Rows from block 4 of a small self-supervised image encoder, named by matrix and row number. Rows with one number within an expert belong to one neuron, the router's apart. Each number is 128 + 32 x the weight over its row's rms, rounded and kept within 0 to 255. All counts start at 0.
After each expert's rows are labels from the 100 images, of 14848, where the router gives the expert most weight on average: "colour at peak" is the nearest of a few named colours to the mean colour under the peak. Only what is clearly more common there than usual is listed. The data: photos of plants and fungi (iNaturalist). In brackets: how many of the 100, against the usual share in percent.
# router: slot weights (model.blocks.4.mlp.router.weight, 8x128), inputs 0-127
# up: expert up (model.blocks.4.mlp.up, 8x128x128), inputs 0-127
# down: expert down (model.blocks.4.mlp.down, 8x128x128, transposed), outputs 0-127

# expert 4
router.4 [130 101 161 130 120 121 120 120 104 130 111 179 126  96 151 147 170  97 131 140 168 171  87 174 184 163 173 104 110  81 182 135 149 138 150 120 146 171 131 144 131 121 130 102 153 101 110 109 151  96 127 126 182 114 131 160  91  75 119 139 115 148 103 192 169 142 117 194 130 172  80  73 120  72 118  81  93  84 119 170 164 111  94 171  83 125 146 152 174 145 110  88 162  76 180 110  87  64 127 118 124 176 157 151 155 154 147  76 102 141 105  92 135  82  71 118  73  77 141 104 181  74 123 124 149 168 127 119]
up.0 [ 80 142 141 126  40  14 135  48 228 151 139 151 160 112 176 139 168 183 103 162 125 123  90 120 131 167 136 113 121 107 180 146 195 190 152  95 106 145 113  31 151  55  92 149 109 107 127 125 154 102 100 127 151 139 136 133 128  99 112 145 110 122  73 146 154 110 109 146 107 128 141 107 204 107 139 107  93 121 124 129 142 111 134 144 108 103 122 109 145 113 111 121 132 131 139 132 108 106 147  88 132 136 176 139 118 225 134 105 129 164 126 140 137 102 123 125 110 122 115 114 161 105 151 123 132 146  98 103]
down.0 [144 166 129 140 103  67 104 118 175 161 130 151 126  90 143 113 153 195 126 113 116 146 143 179 126 189 255 108 125 133 141 129 129 110  92 139 126 167  87  89 155  59 148  98  74 117 113 113 126 124 132 112 136 118 125 146 128 168 133 138 111 124 108 185 145 180 137 154 138 105 155 146 153  66 107 131  99  71 145 189 121 128 122 141 124  93 108 102 147 147 102 115 127 143 155 171  85 150 181 130 173 212 144 145 100 168  99 116  76 187 102  70 141 167  88 128  91 123 142 104 101 126 125 105 117 114 121  78]
up.1 [151 169 173 137  40  53 103 130 176 176 105 178 169 107 174 129 152 177 123 161 136 141 113 145 166 136 178  90 128 105 144 149 139 150 140 128 136 154 105  49 146 102 122 109  79  88 135 111 132  98 143  94 157 120  97 150  95  83 118 112 119 112  87 162 178 148 156 159 152 150 103 129 135  93 119  92  90 103 166 157 169 102 103 161 103  92 152 159 165 148  90  89 157 123 129 121  68 103 131 131 157 166 197 124 125 177 153  91 126 115  88 117 137  96  77 144  81  89 151 128 162 101 138  84 159 161 128  52]
down.1 [141 163 154 137  97  93 100 129 152 190 105 145 124  81 144  91 141 151 120 117 149 142 125 169 148 197 253  90 110 105 136 101 123 127 109 128 147 152  92 114 140  72 127  93  95  91 138 120 141 127 155  98 143 136 105 166 106 139 145 113 111 151 100 185 142 191 128 143 153 149 132 124 133  61 129 119 138  86 122 182 151 116 101 154 111  81 119 126 168 160  91  87 126 116 136 138  63 112 135 158 170 207 157 152 117 152 148 115  73 177  65  88 138 146  47 145  86 125 129  89 121 101 154 102 148 142 127  65]
up.2 [158 163 177 136  62  77 117 126 161 149 101 176 168 116 172 140 160 163 115 170 152 149 100 157 169 130 177  80 117  92 150 130 129 154 142 131 157 155 105  62 151 106 131 101  90  81 125 111 148  94 146 111 161 114 102 157  86  71 114 121 105 113  99 167 189 162 157 163 142 154  94 119 121  85 123  86  90 102 139 152 169 103 113 165  93 114 145 157 179 160  93  81 171 115 142 120  65  92 124 134 152 172 190 128 135 166 167  83 130 110  91  97 135  91  76 144  82  78 148 130 170  99 132  83 154 163 125  77]
down.2 [143 165 160 148 100 102 104 126 151 192 117 141 118  82 154  93 135 142 109 118 143 138 132 168 133 186 255 100 114 105 131 104 124 116 110 126 150 138  90 118 141  72 132  96  98  92 134 139 144 132 158 101 123 134 112 174 115 145 151 116 106 149 107 167 138 209 136 144 149 148 125 127 132  68 122 104 137  82 115 180 127 108 113 135 108  89 101 125 187 153  88  99 107 125 130 123  57 108 131 168 176 194 146 160 113 160 149 122  66 180  59  86 139 159  59 155  86 145 138  92 119 112 162  94 153 145 123  73]
colour at peak: white (25 vs 0.7)

# expert 5
router.5 [125  97 163 117 123 122 101 123 107 140 113 179 132  98 142 138 164  95 134 143 163 154  88 174 181 163 174 100 109  92 182 136 152 128 156 114 144 170 145 146 123 123 126  96 160 100 110 114 155  93 128 118 177 109 123 160  81  79 119 136 116 154 108 187 181 150 120 187 143 180  82  73 102  69 125  81  83  85 130 163 166 101  91 174  69 114 153 150 178 144  98  91 159  77 164 101  90  69 126 129 125 177 163 159 153 147 148  84  97 134 100 106 139  85  70 117  82  79 147 108 170  75 134 117 157 167 131 112]
up.0 [ 90 159 148 124  29  12 127  79 226 155 143 160 160 121 178 129 162 187 124 170 114 134  93 105 144 164 147 120 150 115 161 162 186 187 172 103 104 137 112  30 150  54 116 143 107 107 121 134 125 106 112 130 155 136 125 130 127  93 121 140 124 109  68 156 152 117 145 149 105 128 120 114 173 103 120 101  75 132 144 131 147 101 127 152 106  78 106 139 140 127 115 116 139 133 136 135 112 103 142  81 124 138 176 130 117 217 126 109 109 175 111 147 146 104 119 107  98 121 128 111 151 101 149  95 132 152 104 103]
down.0 [144 166 120 130  79  64  97 121 174 151 111 143 137  98 128 102 142 191 136 107 115 151 141 181 134 184 255 109 125 130 137 129 125 108  97 150 125 164  95 101 165  57 149 105  67 117 121 115 119 129 118 119 124 119 120 137 124 167 133 130 112 138 119 178 136 180 138 151 135 115 150 151 154  69 118 134 100  89 138 190 119 132 119 146 120 105 113 121 147 166 114 116 135 131 165 163  82 161 178 121 175 220 133 130 103 180  95 118  65 195  92  69 134 151  68 133  88 126 150 115  97 131 121 104 120 113 125  78]
up.1 [ 99 161 147 119  28   0 114  97 227 173 139 156 167 113 170 124 154 188 137 166 127 134  97 114 143 157 147 113 152 112 166 164 185 179 167 108 109 138 126  36 150  59 122 139 107 101 124 120 129 100 114 127 150 129 124 133 125  96 123 146 118 112  67 156 158 121 155 151 109 131 112 120 163  92 116  99  84 127 160 137 148  95 125 148 106  81 112 155 142 131 111 116 137 129 141 139 113 106 152  91 127 144 178 127 119 212 120 116  93 164 108 146 144  96 111 108  96 120 137 112 152  99 141  88 144 154 110  97]
down.1 [144 166 119 127  77  65  89 122 179 155 115 142 135  93 129 101 141 189 136 108 121 156 146 181 137 188 255 101 125 135 136 127 127 105  99 147 130 161  94 100 166  61 144 101  72 120 124 115 117 132 128 119 129 122 122 134 124 162 131 132 113 136 117 179 142 175 141 142 134 122 154 154 144  74 118 136 103  93 145 196 127 135 113 142 124 109 116 126 148 170 112 113 133 125 167 170  82 146 171 119 174 221 129 127 102 186  95 123  72 197  81  67 131 156  69 140  85 120 155 107  95 128 131 108 123 116 126  84]
up.2 [ 77 150 143 114  37  16 135  69 233 144 137 157 170 116 175 128 162 189 118 166 115 136  86 106 139 161 137 122 142 113 161 157 193 185 152 103 108 139 120  28 147  50 109 139 111 104 134 138 129 100 105 121 145 128 130 130 126  99 111 146 124 110  74 152 155 113 133 154 105 134 118 116 178 105 136  95  84 128 137 122 148 109 138 148 109  82  98 152 144 117 115 120 143 132 148 134 115 107 141  83 126 133 173 126 115 229 127 114 114 171 117 145 144 101 118 107 101 124 129 103 157  97 141 116 132 152  99 108]
down.2 [147 162 113 136  70  59  96 118 178 155 115 144 131  95 128 106 150 197 129 106 112 152 141 182 131 178 255 112 123 136 139 136 127 104  94 145 126 165  97  96 166  61 144 102  70 121 125 111 121 124 122 127 120 124 129 139 131 166 137 133 108 135 121 180 138 179 145 157 131 108 148 155 147  72 119 135  96  88 144 186 118 132 112 141 116 107 113 121 153 164 112 118 136 130 155 163  85 166 177 122 174 218 135 130 104 184  86 120  66 190  95  67 139 156  80 134  91 124 148 104 105 130 122 108 123 117 123  79]
colour at peak: cyan (29 vs 0.4); white (29 vs 0.7)

# expert 1
router.1 [120 133 146 178 161 133 162  68 122 115 101 139  70  67 149 164 170  87  82 118 115 145  79 157 158 160 138 145  75 116 191  90 165 171 143 106  96 146 108 145  74 150 102 134 200 124 122 173 202  94 122 170 153 150 166 192 133 106 103 129  67 159 120 148 137 174 152 168  77 137 155  58 148 117  97 105  96 103  72 115 130 110 111 134  89  95 125 105 160 101 122 132  86 103 147 104  70  95 140  84 114 129 161 130 115 153 139  97 155 128 132  39 124 118 127 125 124 118  90 139 187 138 137 137 130 132  95 126]
up.0 [171 137 188 114  92 107 108 145 106 142  95 196 157 128 166 139 143 125 136 164 168 156 100 170 181 141 169  76 113  74 143 136 130 133 170 122 156 165 131 136 138 122 123  90 110  81 109 100 133  94 142 112 177 108 116 162  78  61 126 123 137 109 120 175 186 150 142 176 146 162 113 101 107  77 124  71 105  92 135 157 171 110  95 176 106 124 138 156 186 149  87  74 150 110 144  98  75  80 124 134 127 182 160 142 167 135 170  72 108 115  99 111 155  74  81 138  78  75 137 123 172 104 142  96 156 178 135  95]
down.0 [160 178 138  88 117  72 118 127 114 183 109 160 103 112 133 119 105 145 129 134 153 137 123 153 143 153 234  99 128  93  58 108 114 112 126 118 160  91  60  92 141  36 168 104 130  77 112 172 129 124 140 127 124  88 128 138 129 166 129 144 100 136 133 161  97 173 129 116 124 152 143 171 159  56 152 119 150 116 108 153 135 132 157 105 126 153  56 155 165 177 108 108 147 135 139 131 123 138 138 174 162 160  63 144  94 176 148 151  54 181 114 121 157 151  87 156  96 154 161  74 109 110 171  94 103 130  94  95]
up.1 [161 135 192 112  92 112  99 153  97 134  99 204 157 133 167 130 141 119 149 156 173 158 109 167 188 141 170  77 123  79 137 129 124 131 149 116 161 153 134 139 140 130 129  91 106  88 115 102 130 101 133 106 176 119 109 161  72  58 130 115 140 115 112 179 179 143 136 171 158 165 110  99 111  69 127  68 115  98 137 163 168 105  96 181 105 123 141 154 173 139  85  68 143 116 142  97  94  82 124 136 124 193 148 144 170 133 172  71 107 115  94 115 155  72  81 146  72  66 144 119 156 102 150  98 151 186 139 112]
down.1 [160 165 146 103 105  83 123 127 123 174 102 162 104 103 144 125 123 149 138 130 160 145 114 167 137 161 241  98 113 115  70  98 131 113 109 106 155  98  48 129 129  52 166  88 114  88 110 160 136 122 140 104 138  86 135 157 133 179 148 132  94 143 125 172  91 183 123 125 152 173 126 166 149  56 149 134 166 104 118 141 125 129 150 116 128 127  84 151 159 182  94 110 147 133 153 137 120 154 135 165 161 162  48 153 102 169 148 153  42 167 107 113 155 137  81 168 116 152 155  73 100 102 169  95 103 126 104 109]
up.2 [172 144 182 120  81 102 109 144 105 147  92 190 162 128 164 140 142 124 129 168 162 157  98 181 177 142 171  78 104  76 146 141 131 136 170 123 154 163 134 133 138 125 127  89 106  72 109  99 130  92 149 116 175 104 118 162  79  69 120 128 138 104 118 174 187 153 140 171 140 156 113 106 108  79 126  73  99  93 139 157 168 108 100 174 107 122 142 155 186 154  87  78 151 112 138 104  68  85 123 132 123 184 163 143 168 140 164  75 109 122  95 108 151  75  80 140  77  77 129 129 174 106 141  92 161 173 124  84]
down.2 [146 193 140  94 105  68 110 128 130 185 108 162 112 117 145 115 100 150 128 139 140 142 126 155 140 166 236 100 131  99  62 108 111 117 128 133 161  94  71  89 149  40 165 109 119  72 104 171 125 123 146 118 118  98 130 138 127 161 130 143 108 144 128 158 100 180 121 123 123 147 139 172 151  54 147 114 154 112 117 162 135 123 156 111 126 141  61 154 167 172 106 110 140 142 134 141 120 147 139 174 166 169  71 152 102 171 148 146  47 178 109 123 149 154  78 151  91 148 159  81 103 107 178  92 111 130  91  88]
colour at peak: brown (61 vs 35.7)

# expert 2
router.2 [127 107 154 128 126 126 136 123  84 133 101 172 116 108 141 153 177 117 134 134 160 175  78 178 194 166 170 126 107  98 183 154 138 142 151 114 147 158 133 141 126 123 133 106 176 105 105 110 152  98 123 139 178 112 142 153  93  84 107 147 112 144  93 181 169 139 127 197 123 158  58  82 130  76 121  87 100  94 126 178 159 130 107 155  79 130 140 167 178 158 113  91 158  61 177 107  82  77 148 105 135 170 151 131 158 169 134  86  98 143  93  84 135  89  71  93  80  70 137  99 181  75 110 129 150 163 117 119]
up.0 [ 61 126 145 114  74  45 153  52 217 119 125 145 166 131 172 141 175 197 101 153 128 143  85 109 139 156 132 120 106 106 163 123 210 188 124  99 129 142  85   0 124  65  85 139 129 112 160 141 147  92 100 126 140 136 139 140 120 103  90 155 104 109  74 138 136 119 107 145  97 133 142 118 194 116 157 111 102 127 102 139 143 124 154 140 112 115 115 111 149 132 115 114 152 132 128 143 103 118 156  74 130 135 154 117 103 211 147 102 164 140 124 121 119 118 121 154 110 115 107 120 164  94 140 127 118 134  85  83]
down.0 [148 157 141 143  93  71 118 122 181 191 121 153 116  74 150 122 159 198 102 111 109 140 129 179 117 184 250 124 113 127 152 149 133 109  97 126 125 165  97  74 150  73 156 125  86 132 126 123 140 124 138 117 125 123 139 152 135 168 138 144 102 120 117 179 141 186 134 167 123  93 127 129 154  52 127 108  79  69 150 187 116 103 125 124 111  84 103 104 149 134 103 118 101 116 122 167  81 128 183 135 181 186 158 148  99 172  95 113 103 184  99  76 147 154  92 120  93 111 118 102 101 120 122 107 126 114  92  78]
up.1 [134 127 176 132  60  80 113 115 159 153  97 177 166 102 181 136 159 154 111 171 149 152 100 155 167 146 173  87 122  89 156 127 161 151 143 115 146 156 126  68 151  88 116 111  98  87 135 106 157  84 147 107 162 121  95 164  92  77 114 112 102 124  91 161 173 162 136 161 144 158  94 107 125  86 140  82  82 101 137 149 170  94 108 165  93 102 149 144 174 150  76  85 161 112 139 108  77  97 116 146 157 169 182 142 133 170 174  80 108 117  78 105 136  89  89 141  78  86 153 125 170 101 159  83 158 167 136  65]
down.1 [143 171 174 131  94  98  86 143 156 178 115 138 143  95 154  96 129 153 102 137 137 136 127 179 117 200 253 127 118 116 110 111 121 128 110 145 140 133 108 115 132  69 155 124 100  72 144 136 143 118 150  96 121 114 106 165 114 140 140 100 119 147  96 181 129 199 111 121 132 159 134 134 117  76 132  96 161  91 125 170 137  87 103 143 104  73  97 133 174 144  87  89 103 139 126 125  66  89 117 179 183 170 105 158 121 169 172 121  67 206  87  95 117 145  67 150  81 148 111 113 115 100 169 108 149 141 141  96]
up.2 [133 126 181 127  68  85 117 116 154 146  95 177 162  91 183 143 163 147 109 165 155 155  92 153 171 149 173  84 115  84 156 121 159 153 147 111 148 158 119  79 149  89 112 106 103  90 132 111 159  82 149 109 167 129  97 168  88  74 116 117  98 132  97 168 177 162 135 168 136 156 101 106 124  88 147  79  83  98 130 148 173  94 110 168  91 109 146 141 173 144  80  83 163 110 144 104  78  92 108 138 151 171 181 136 139 170 174  74 120 120  86 100 140  85  89 146  82  81 147 127 176 106 157  87 154 167 136  79]
down.2 [146 169 174 124 102 101  82 134 145 174 106 139 135 101 147  97 131 141 107 140 139 148 134 182 114 200 238 141 119 112 101 115 116 126 115 138 148 121 107 113 131  69 155 119 114  69 130 142 144 107 161 114 120 115 103 161 121 138 145 106 119 159  92 166 115 200 126 116 138 162 133 129 121  80 138  92 160 101 123 162 136  82 112 143  99  85  83 133 181 146  82  92  94 144 134 121  64  89 115 184 178 172  84 164 112 165 178 117  68 205  79 103 114 150  62 147  74 161 126 112 120 103 170 111 157 150 139 102]
colour at peak: white (27 vs 0.7)

# expert 0
router.0 [121 104 168 125 120 124 115 119 109 131 108 179 131 102 150 146 171  98 128 149 163 158  81 170 182 160 164  97 107  77 175 133 147 134 147 116 147 167 134 148 126 126 123  99 166  97 108 117 157  95 128 120 180 115 127 164  90  78 116 133 111 150 105 184 175 149 121 193 131 175  85  73 112  69 115  81  91  83 123 161 165 111  92 175  76 120 147 155 179 139 105  89 166  80 166 101  85  66 124 125 123 180 161 152 156 156 150  78  98 131 102 102 140  75  74 118  77  74 133 106 182  80 131 121 151 173 127 121]
up.0 [144 155 177 137  43  65 111 130 162 173 100 177 170 109 187 138 156 164 124 158 145 148 114 150 172 141 174  86 126 102 150 139 149 156 130 121 134 150 123  62 151  94 116 109  95  89 129  97 136  92 134 102 160 128  98 157  89  72 118 112 124 117  84 164 171 142 140 160 153 151  98 118 126  92 126  89  91 105 158 153 167  94 102 167 106  93 148 157 174 143  78  80 155 120 148 113  72  97 121 131 155 171 188 131 131 178 167  86 115 123  81 114 144  92  82 134  83  85 154 119 167 105 154  74 161 165 137  64]
down.0 [143 161 135 138  99  90 103 137 144 184  99 143 125 100 159  94 144 138 115 114 145 159 125 175 150 199 245 114 115 106 128 100 130 126 115 132 152 131  83 125 140  81 139  98  92  82 148 122 142 117 146 109 140 128 102 160 106 122 149 101 114 151  96 192 131 189 115 135 164 151 138 130 133  60 129 125 178 102 119 188 147 119 107 166 114  87 107 140 170 167  89  70 124 111 143 127  66  98 130 156 172 194 120 151 131 159 139 115  54 195  84 108 138 127  55 150  81 137 121  76 116  93 164 101 146 146 116  84]
up.1 [142 190 163 147  34  40 123 120 199 187 107 169 167 115 176 131 153 199 116 170 125 134 119 137 154 129 173 101 126 117 148 144 143 166 136 150 124 146 108  16 150 103 128 127  85  87 131 119 132 105 140 114 147 122 107 148 105  88 104 120 115  91  85 152 169 146 164 141 135 138 107 134 147 101 116  98  98 121 174 147 161 106 124 148 108  86 144 151 159 152  93  99 140 128 123 134  67 110 144 133 161 153 203 125 110 186 153  97 126 119  93 121 128 107  90 134  92 103 146 132 160 107 141  71 157 151 122  50]
down.1 [138 169 153 140  98  84  96 129 156 193 113 145 128  95 151  87 140 158 103 119 138 147 120 181 146 200 252  98 112 101 141 103 128 123 114 137 151 147  96 112 145  80 125 101  81  77 143 116 138 127 147  94 128 134  99 170 102 132 134 115 109 153 111 183 138 188 128 151 148 144 128 128 127  59 115 111 139  89 117 185 139 112 104 150 105  82 125 135 159 163  87  77 120 118 136 134  63 115 141 163 175 195 147 150 116 158 134 110  61 184  74  96 137 143  63 154  81 129 125  87 126 114 153 101 149 133 122  70]
up.2 [ 69 130 141 126  74  31 153  42 220 139 131 153 154 101 178 153 187 183 104 151 114 137  79 114 131 163 138 117 108 109 173 123 197 196 118 101 108 144  91  31 142  61  78 153 127 111 143 129 165  90  94 130 143 131 142 147 133 102  89 138 104 127  84 143 139 118  96 143  97 128 140 106 201 118 141 104 104 128 104 127 143 115 142 138  99 109 109 105 146 112 112 120 137 125 147 132 101 105 132  78 139 137 165 128 102 237 133 102 148 150 131 120 141 112 121 135 111 122 107 110 165 111 144 141 130 139 102 103]
down.2 [153 161 119 155  95  69 130 116 176 176 119 154 120  88 142 127 162 195 104 103 107 163 120 186 125 185 238 111 106 115 167 135 134 116  86 135 131 170  98  88 158  68 128 103  59 124 127 108 140 123 127 127 138 137 127 154 143 170 134 137 104 120 122 183 149 175 127 164 141  86 132 139 160  63 110 123  77  71 148 181 110 129 117 137 118  94 111  91 150 134 117 130 113 135 139 167  87 145 185 126 173 203 164 131 103 174  77 115 101 182 108  66 147 157 109 127  96 113 116 101 115 127 112 116 113 116 114  61]
colour at peak: white (28 vs 0.7)

# expert 3
router.3 [119 151 127 127  62  89 129  74 206 150  73 116 151 105 186 133 130 186  93 160 111  77 165  82  92  75 156 121 136 153 109 138 143 180 144 159 134  96 152  73 119  96  95 176 109 109 141 164 152 140 149 123 110 125 142 159 129 141  96 145 127  83  99  92  95 147 203 100 123 132 154 144 139 170 129 126 131 186 160 113 140  91 167 109 144 118 121  50 103 125  78 133  85 180  90 138  74 132 160 149 143  95 164 141  49 116 145 144 143  90 107 135 117 156 131 119 141 159 124 132 125 108 186  72 144 103 131  58]
up.0 [168 113 174 110 130 134 120 171  55 116  82 173 142 145 142 120 117  94 154 114 192 194  97 149 189 144 147  82 166  94 147 103 108 123 118  91 166 147 131 201 153 149 129  83  99 102 135 118 117 118 100  88 167 137  89 141  83  82 148  94 158 115 108 169 175 125 130 175 171 156  95 100 138  82 132  94 121 109 104 179 169 112 107 176 112 153 143 175 133 145 129  75 148 109 170  78 115  93 110 117 132 176 111 117 187 141 155  77 113 128  87  90 145  82 101 156  79  71 154 121 141 100 133 164 128 176 157 164]
down.0 [161  94 106 122 172 182 151 142  79 149  91  93 105 118 112 178 131  78 158 109 144 100  87 157  78 143 108  98  97 152 129  61 127 202 126 114 127 135 120 178 120 132 140 113  67  85 127 150 174 121 116  80 149 100 106 160 145 144 164  78  75 118 133 100 147 154 193 115 158 160 120 134 139 149 131 140 181 116  87  38 155 125 121 162 109  99 100 142 151 147 127 157 153 109 115 110  75 109  83 146 163 109 109 111 179 113 191 115 176  75 128 109 168  94 115 167 177 136  57 136 154  99  93 161  98 125 157 152]
up.1 [177 124 173 111 120 138 120 160  53 117  82 171 131 134 135 120 121  87 136 113 195 180  96 156 184 144 147  80 153  89 146 100 119 132 143 102 172 154 129 217 149 156 129  81 100 109 131 107 123 125 104  92 169 144 108 146  81  79 145  93 152 131 108 172 178 126 127 179 165 159  96  90 117  82 129  88 121 107  99 168 164 104  98 180 100 146 147 173 140 145 126  81 151 108 170  72 104  90 104 125 120 171 115 126 197 135 161  81 112 129  86  93 151  83 106 151  92  73 144 116 142 103 137 156 130 176 148 167]
down.1 [147 105  93 130 157 184 158 142  80 133 107  99  94 125 103 167 122  73 157  97 152  92 100 160  87 136 119  93  88 136 125  57 121 207 139 123 140 136 113 174 116 119 130 115  76  91 131 121 172 126 113  81 138  98 105 156 141 137 166  66  78 132 137 102 150 146 178 130 160 174 138 127 128 164 141 140 171 124  74  32 151 129  94 161 102 111  87 159 166 154 123 169 158 112 124 110  74 110  83 154 153 114  90 117 190 113 187 121 182 102 121 111 156 103 115 168 175 137  75 132 160 112  88 171 112 146 147 170]
up.2 [228 139 119 115 116 139 133 165  60 108  92 136  96 130  99 120 121  79 124  46 203 135 123 165 130 142 143  91 120  90 141 120 163 137 196 138 200 161  90 228 176 169 107 119 111 128 156  56 112 163  84 103 136 150 163 133 124 115 123  73 141 126 138 137 165 111 138 145 156 102 103  76 104 113 139  98 147 117  54 180 140 129 103 139 108 150 118 150 125 181 133 125 124 101 159  85 115 133 125 145 100 159 122 106 191 119 132 118 111 198  91  96 134 112 120 148 137 108 128 107 114 133 108 172 110 144 116 160]
down.2 [137 131  99 131 128 169 158 164 114 107 140 144 129 147 102 169  77  81 126 106 158 124 134 170 101 127  74  79 110  94 132  80 133 198 145 114 147 133 110 160  97 136  48 109  88  65 174  78 142 166 120  61 135 116 118 134 118 128 160  39 120 132 143  97 160 116 147 124 159 158 197 106  94 154 137 108 172 117  75  73 137 117  66 157  95 121 117 161 123 173 132 160 150 127 128 111  83 150  66 164 121 145 110 110 177  95 193 134 171 118 115 116 106  99  87 192 146 130  85 130 169 136  93 157 123 152 135 142]
colour at peak: black (82 vs 3)

# expert 6
router.6 [154 184 149 124 154 176 121 112  46 153 162 130 135 143 117  83  96 190  47 161 112 139  93 130 133  72 115 132  42 131 119 186  83 107 143 126 150 125 123 122  91 181 124 116 164  77 112 175 120 165 136 106 124  90 104 121 103 135  92 208 129  93 164 131 181 159 177 122 103 112 127 138  98 125  25 112 100 122 182 102 115 158 132 116 131  86 119 155 144 133 139 137 170 129  47 112  96 138 185 147 135 139 190 128 142 116 122 139 137  77 141 147 141 120 120 122 126 132 101 147 136 138 126  98 178 123 113  90]
up.0 [ 70 126 145  96  64  43 155 104 255 155 102 148 191 119 175 155 161 195 159 140 132 145 119 131 145 129 147 120 161 124 150 148 209 188 124 136 141 132 128   2 140  64 103 130 118 104 130  79 133  96 109 123 139 113 116 135 110 105 112 119 117 122  73 139 122 100 120 145 117 138  93 122 152 117 132 115 116 127 175 152 154 113 134 143 115 117 113 150 146 203 107 105 152 119 152 159 117 116 128 119 178 147 144  96 112 192 148 107 128 139 107 108 131 112 112 141 105 109 141 116 153 110 115  64 125 143 128  80]
down.0 [151 163 100 149  88  78 125 108 155 125 131 146 136  98 152 107 144 195  94  92 130 161 136 216 127 191 223 145 100  81 148 138 134 180 124 163 125 150 122  84 114  95 120 121  77  85 148 101 167 110 142 151 144 177 104 126 120 108 110 137 144 143 121 151 141 159 126 150 158  79 103 160 139  83 120 117 135 110 147 178 101 110  87 137 121  91 126 139 129 169 107 104 118 141  98 176  80 114 114 140 193 175 121  89 146 180 106  90  79 184  96  68 145 109  90 152  77  68 113  72 146 140 128 103 162 165 105  89]
up.1 [ 72 118 143 100  64  44 151 100 255 154 105 148 193 118 175 153 163 194 162 140 133 146 123 126 147 125 147 117 162 120 148 147 217 188 124 133 137 131 125   1 140  64 104 130 120 102 126  81 136 100 107 126 141 118 118 133 110 109 112 120 125 120  74 141 122  98 117 142 120 135  94 123 145 122 129 117 114 127 181 154 149 113 132 143 118 119 112 148 148 204 109 110 153 120 154 157 118 114 137 118 173 144 145  98 111 196 150 104 124 138 112 109 130 114 113 137 105 109 142 112 151 108 118  66 129 143 128  82]
down.1 [150 162  97 149  89  78 126 112 156 125 132 150 133 101 145 110 144 196  94  92 129 160 137 217 131 190 222 145 100  80 145 141 135 180 126 159 124 146 120  89 114  98 117 124  80  86 151 107 169 110 141 153 148 177  97 124 115 108 114 138 146 139 122 154 145 161 116 145 158  77 104 162 139  83 114 116 136 108 149 177 100 108  82 137 122  96 126 135 127 169 106 104 117 134  93 180  84 115 118 138 194 178 122  89 147 179 104  90  82 179  97  70 144 108  93 150  72  64 116  71 148 136 130 102 158 167 103  90]
up.2 [ 53  91 143 110  60  58 164  68 255 154 104 149 157  93 175 147 168 150 136 136 137 144 122 132 147 133 150 121 161 117 153 139 221 189  92 135 118 137 131   3 143  57 121 139 120 110 148 104 154  92 149 137 142 130 112 142 110 106 100 106  98 140  91 136 110 128 117 147 124 129  98 115 172 116 151 107 109 127 120 148 152  99 126 144 104 109 113 123 143 190  97 112 135 117 147 153 118 114 123 126 177 147 137  99 106 195 159 106 137 151 104 105 133 115 115 154 109 108 150 101 161 110 130  88 138 148 130  89]
down.2 [160 167 105 147 110 100 114 132 134 127 136 158 139 108 144 115 138 186  70  99 126 169 125 230 107 199 224 157  77  69 138 142 134 179 124 165 105 169 118 104 102 104 121 137  81  80 150 111 163 117 145 159 144 158 104 128 112  97 113 116 178 136 126 159 145 153 114 115 164  82 125 158 151  86 107 114 149 115 152 157 109  98  91 138 123  77 108 124 136 158 101 114 106 176  92 160  83  98  96 157 184 153 100  95 147 169 123  92  78 186 124  67 133  94 110 147  70  74 109 102 153 138 134 106 161 159 126 103]
colour at peak: pink (40 vs 3.3)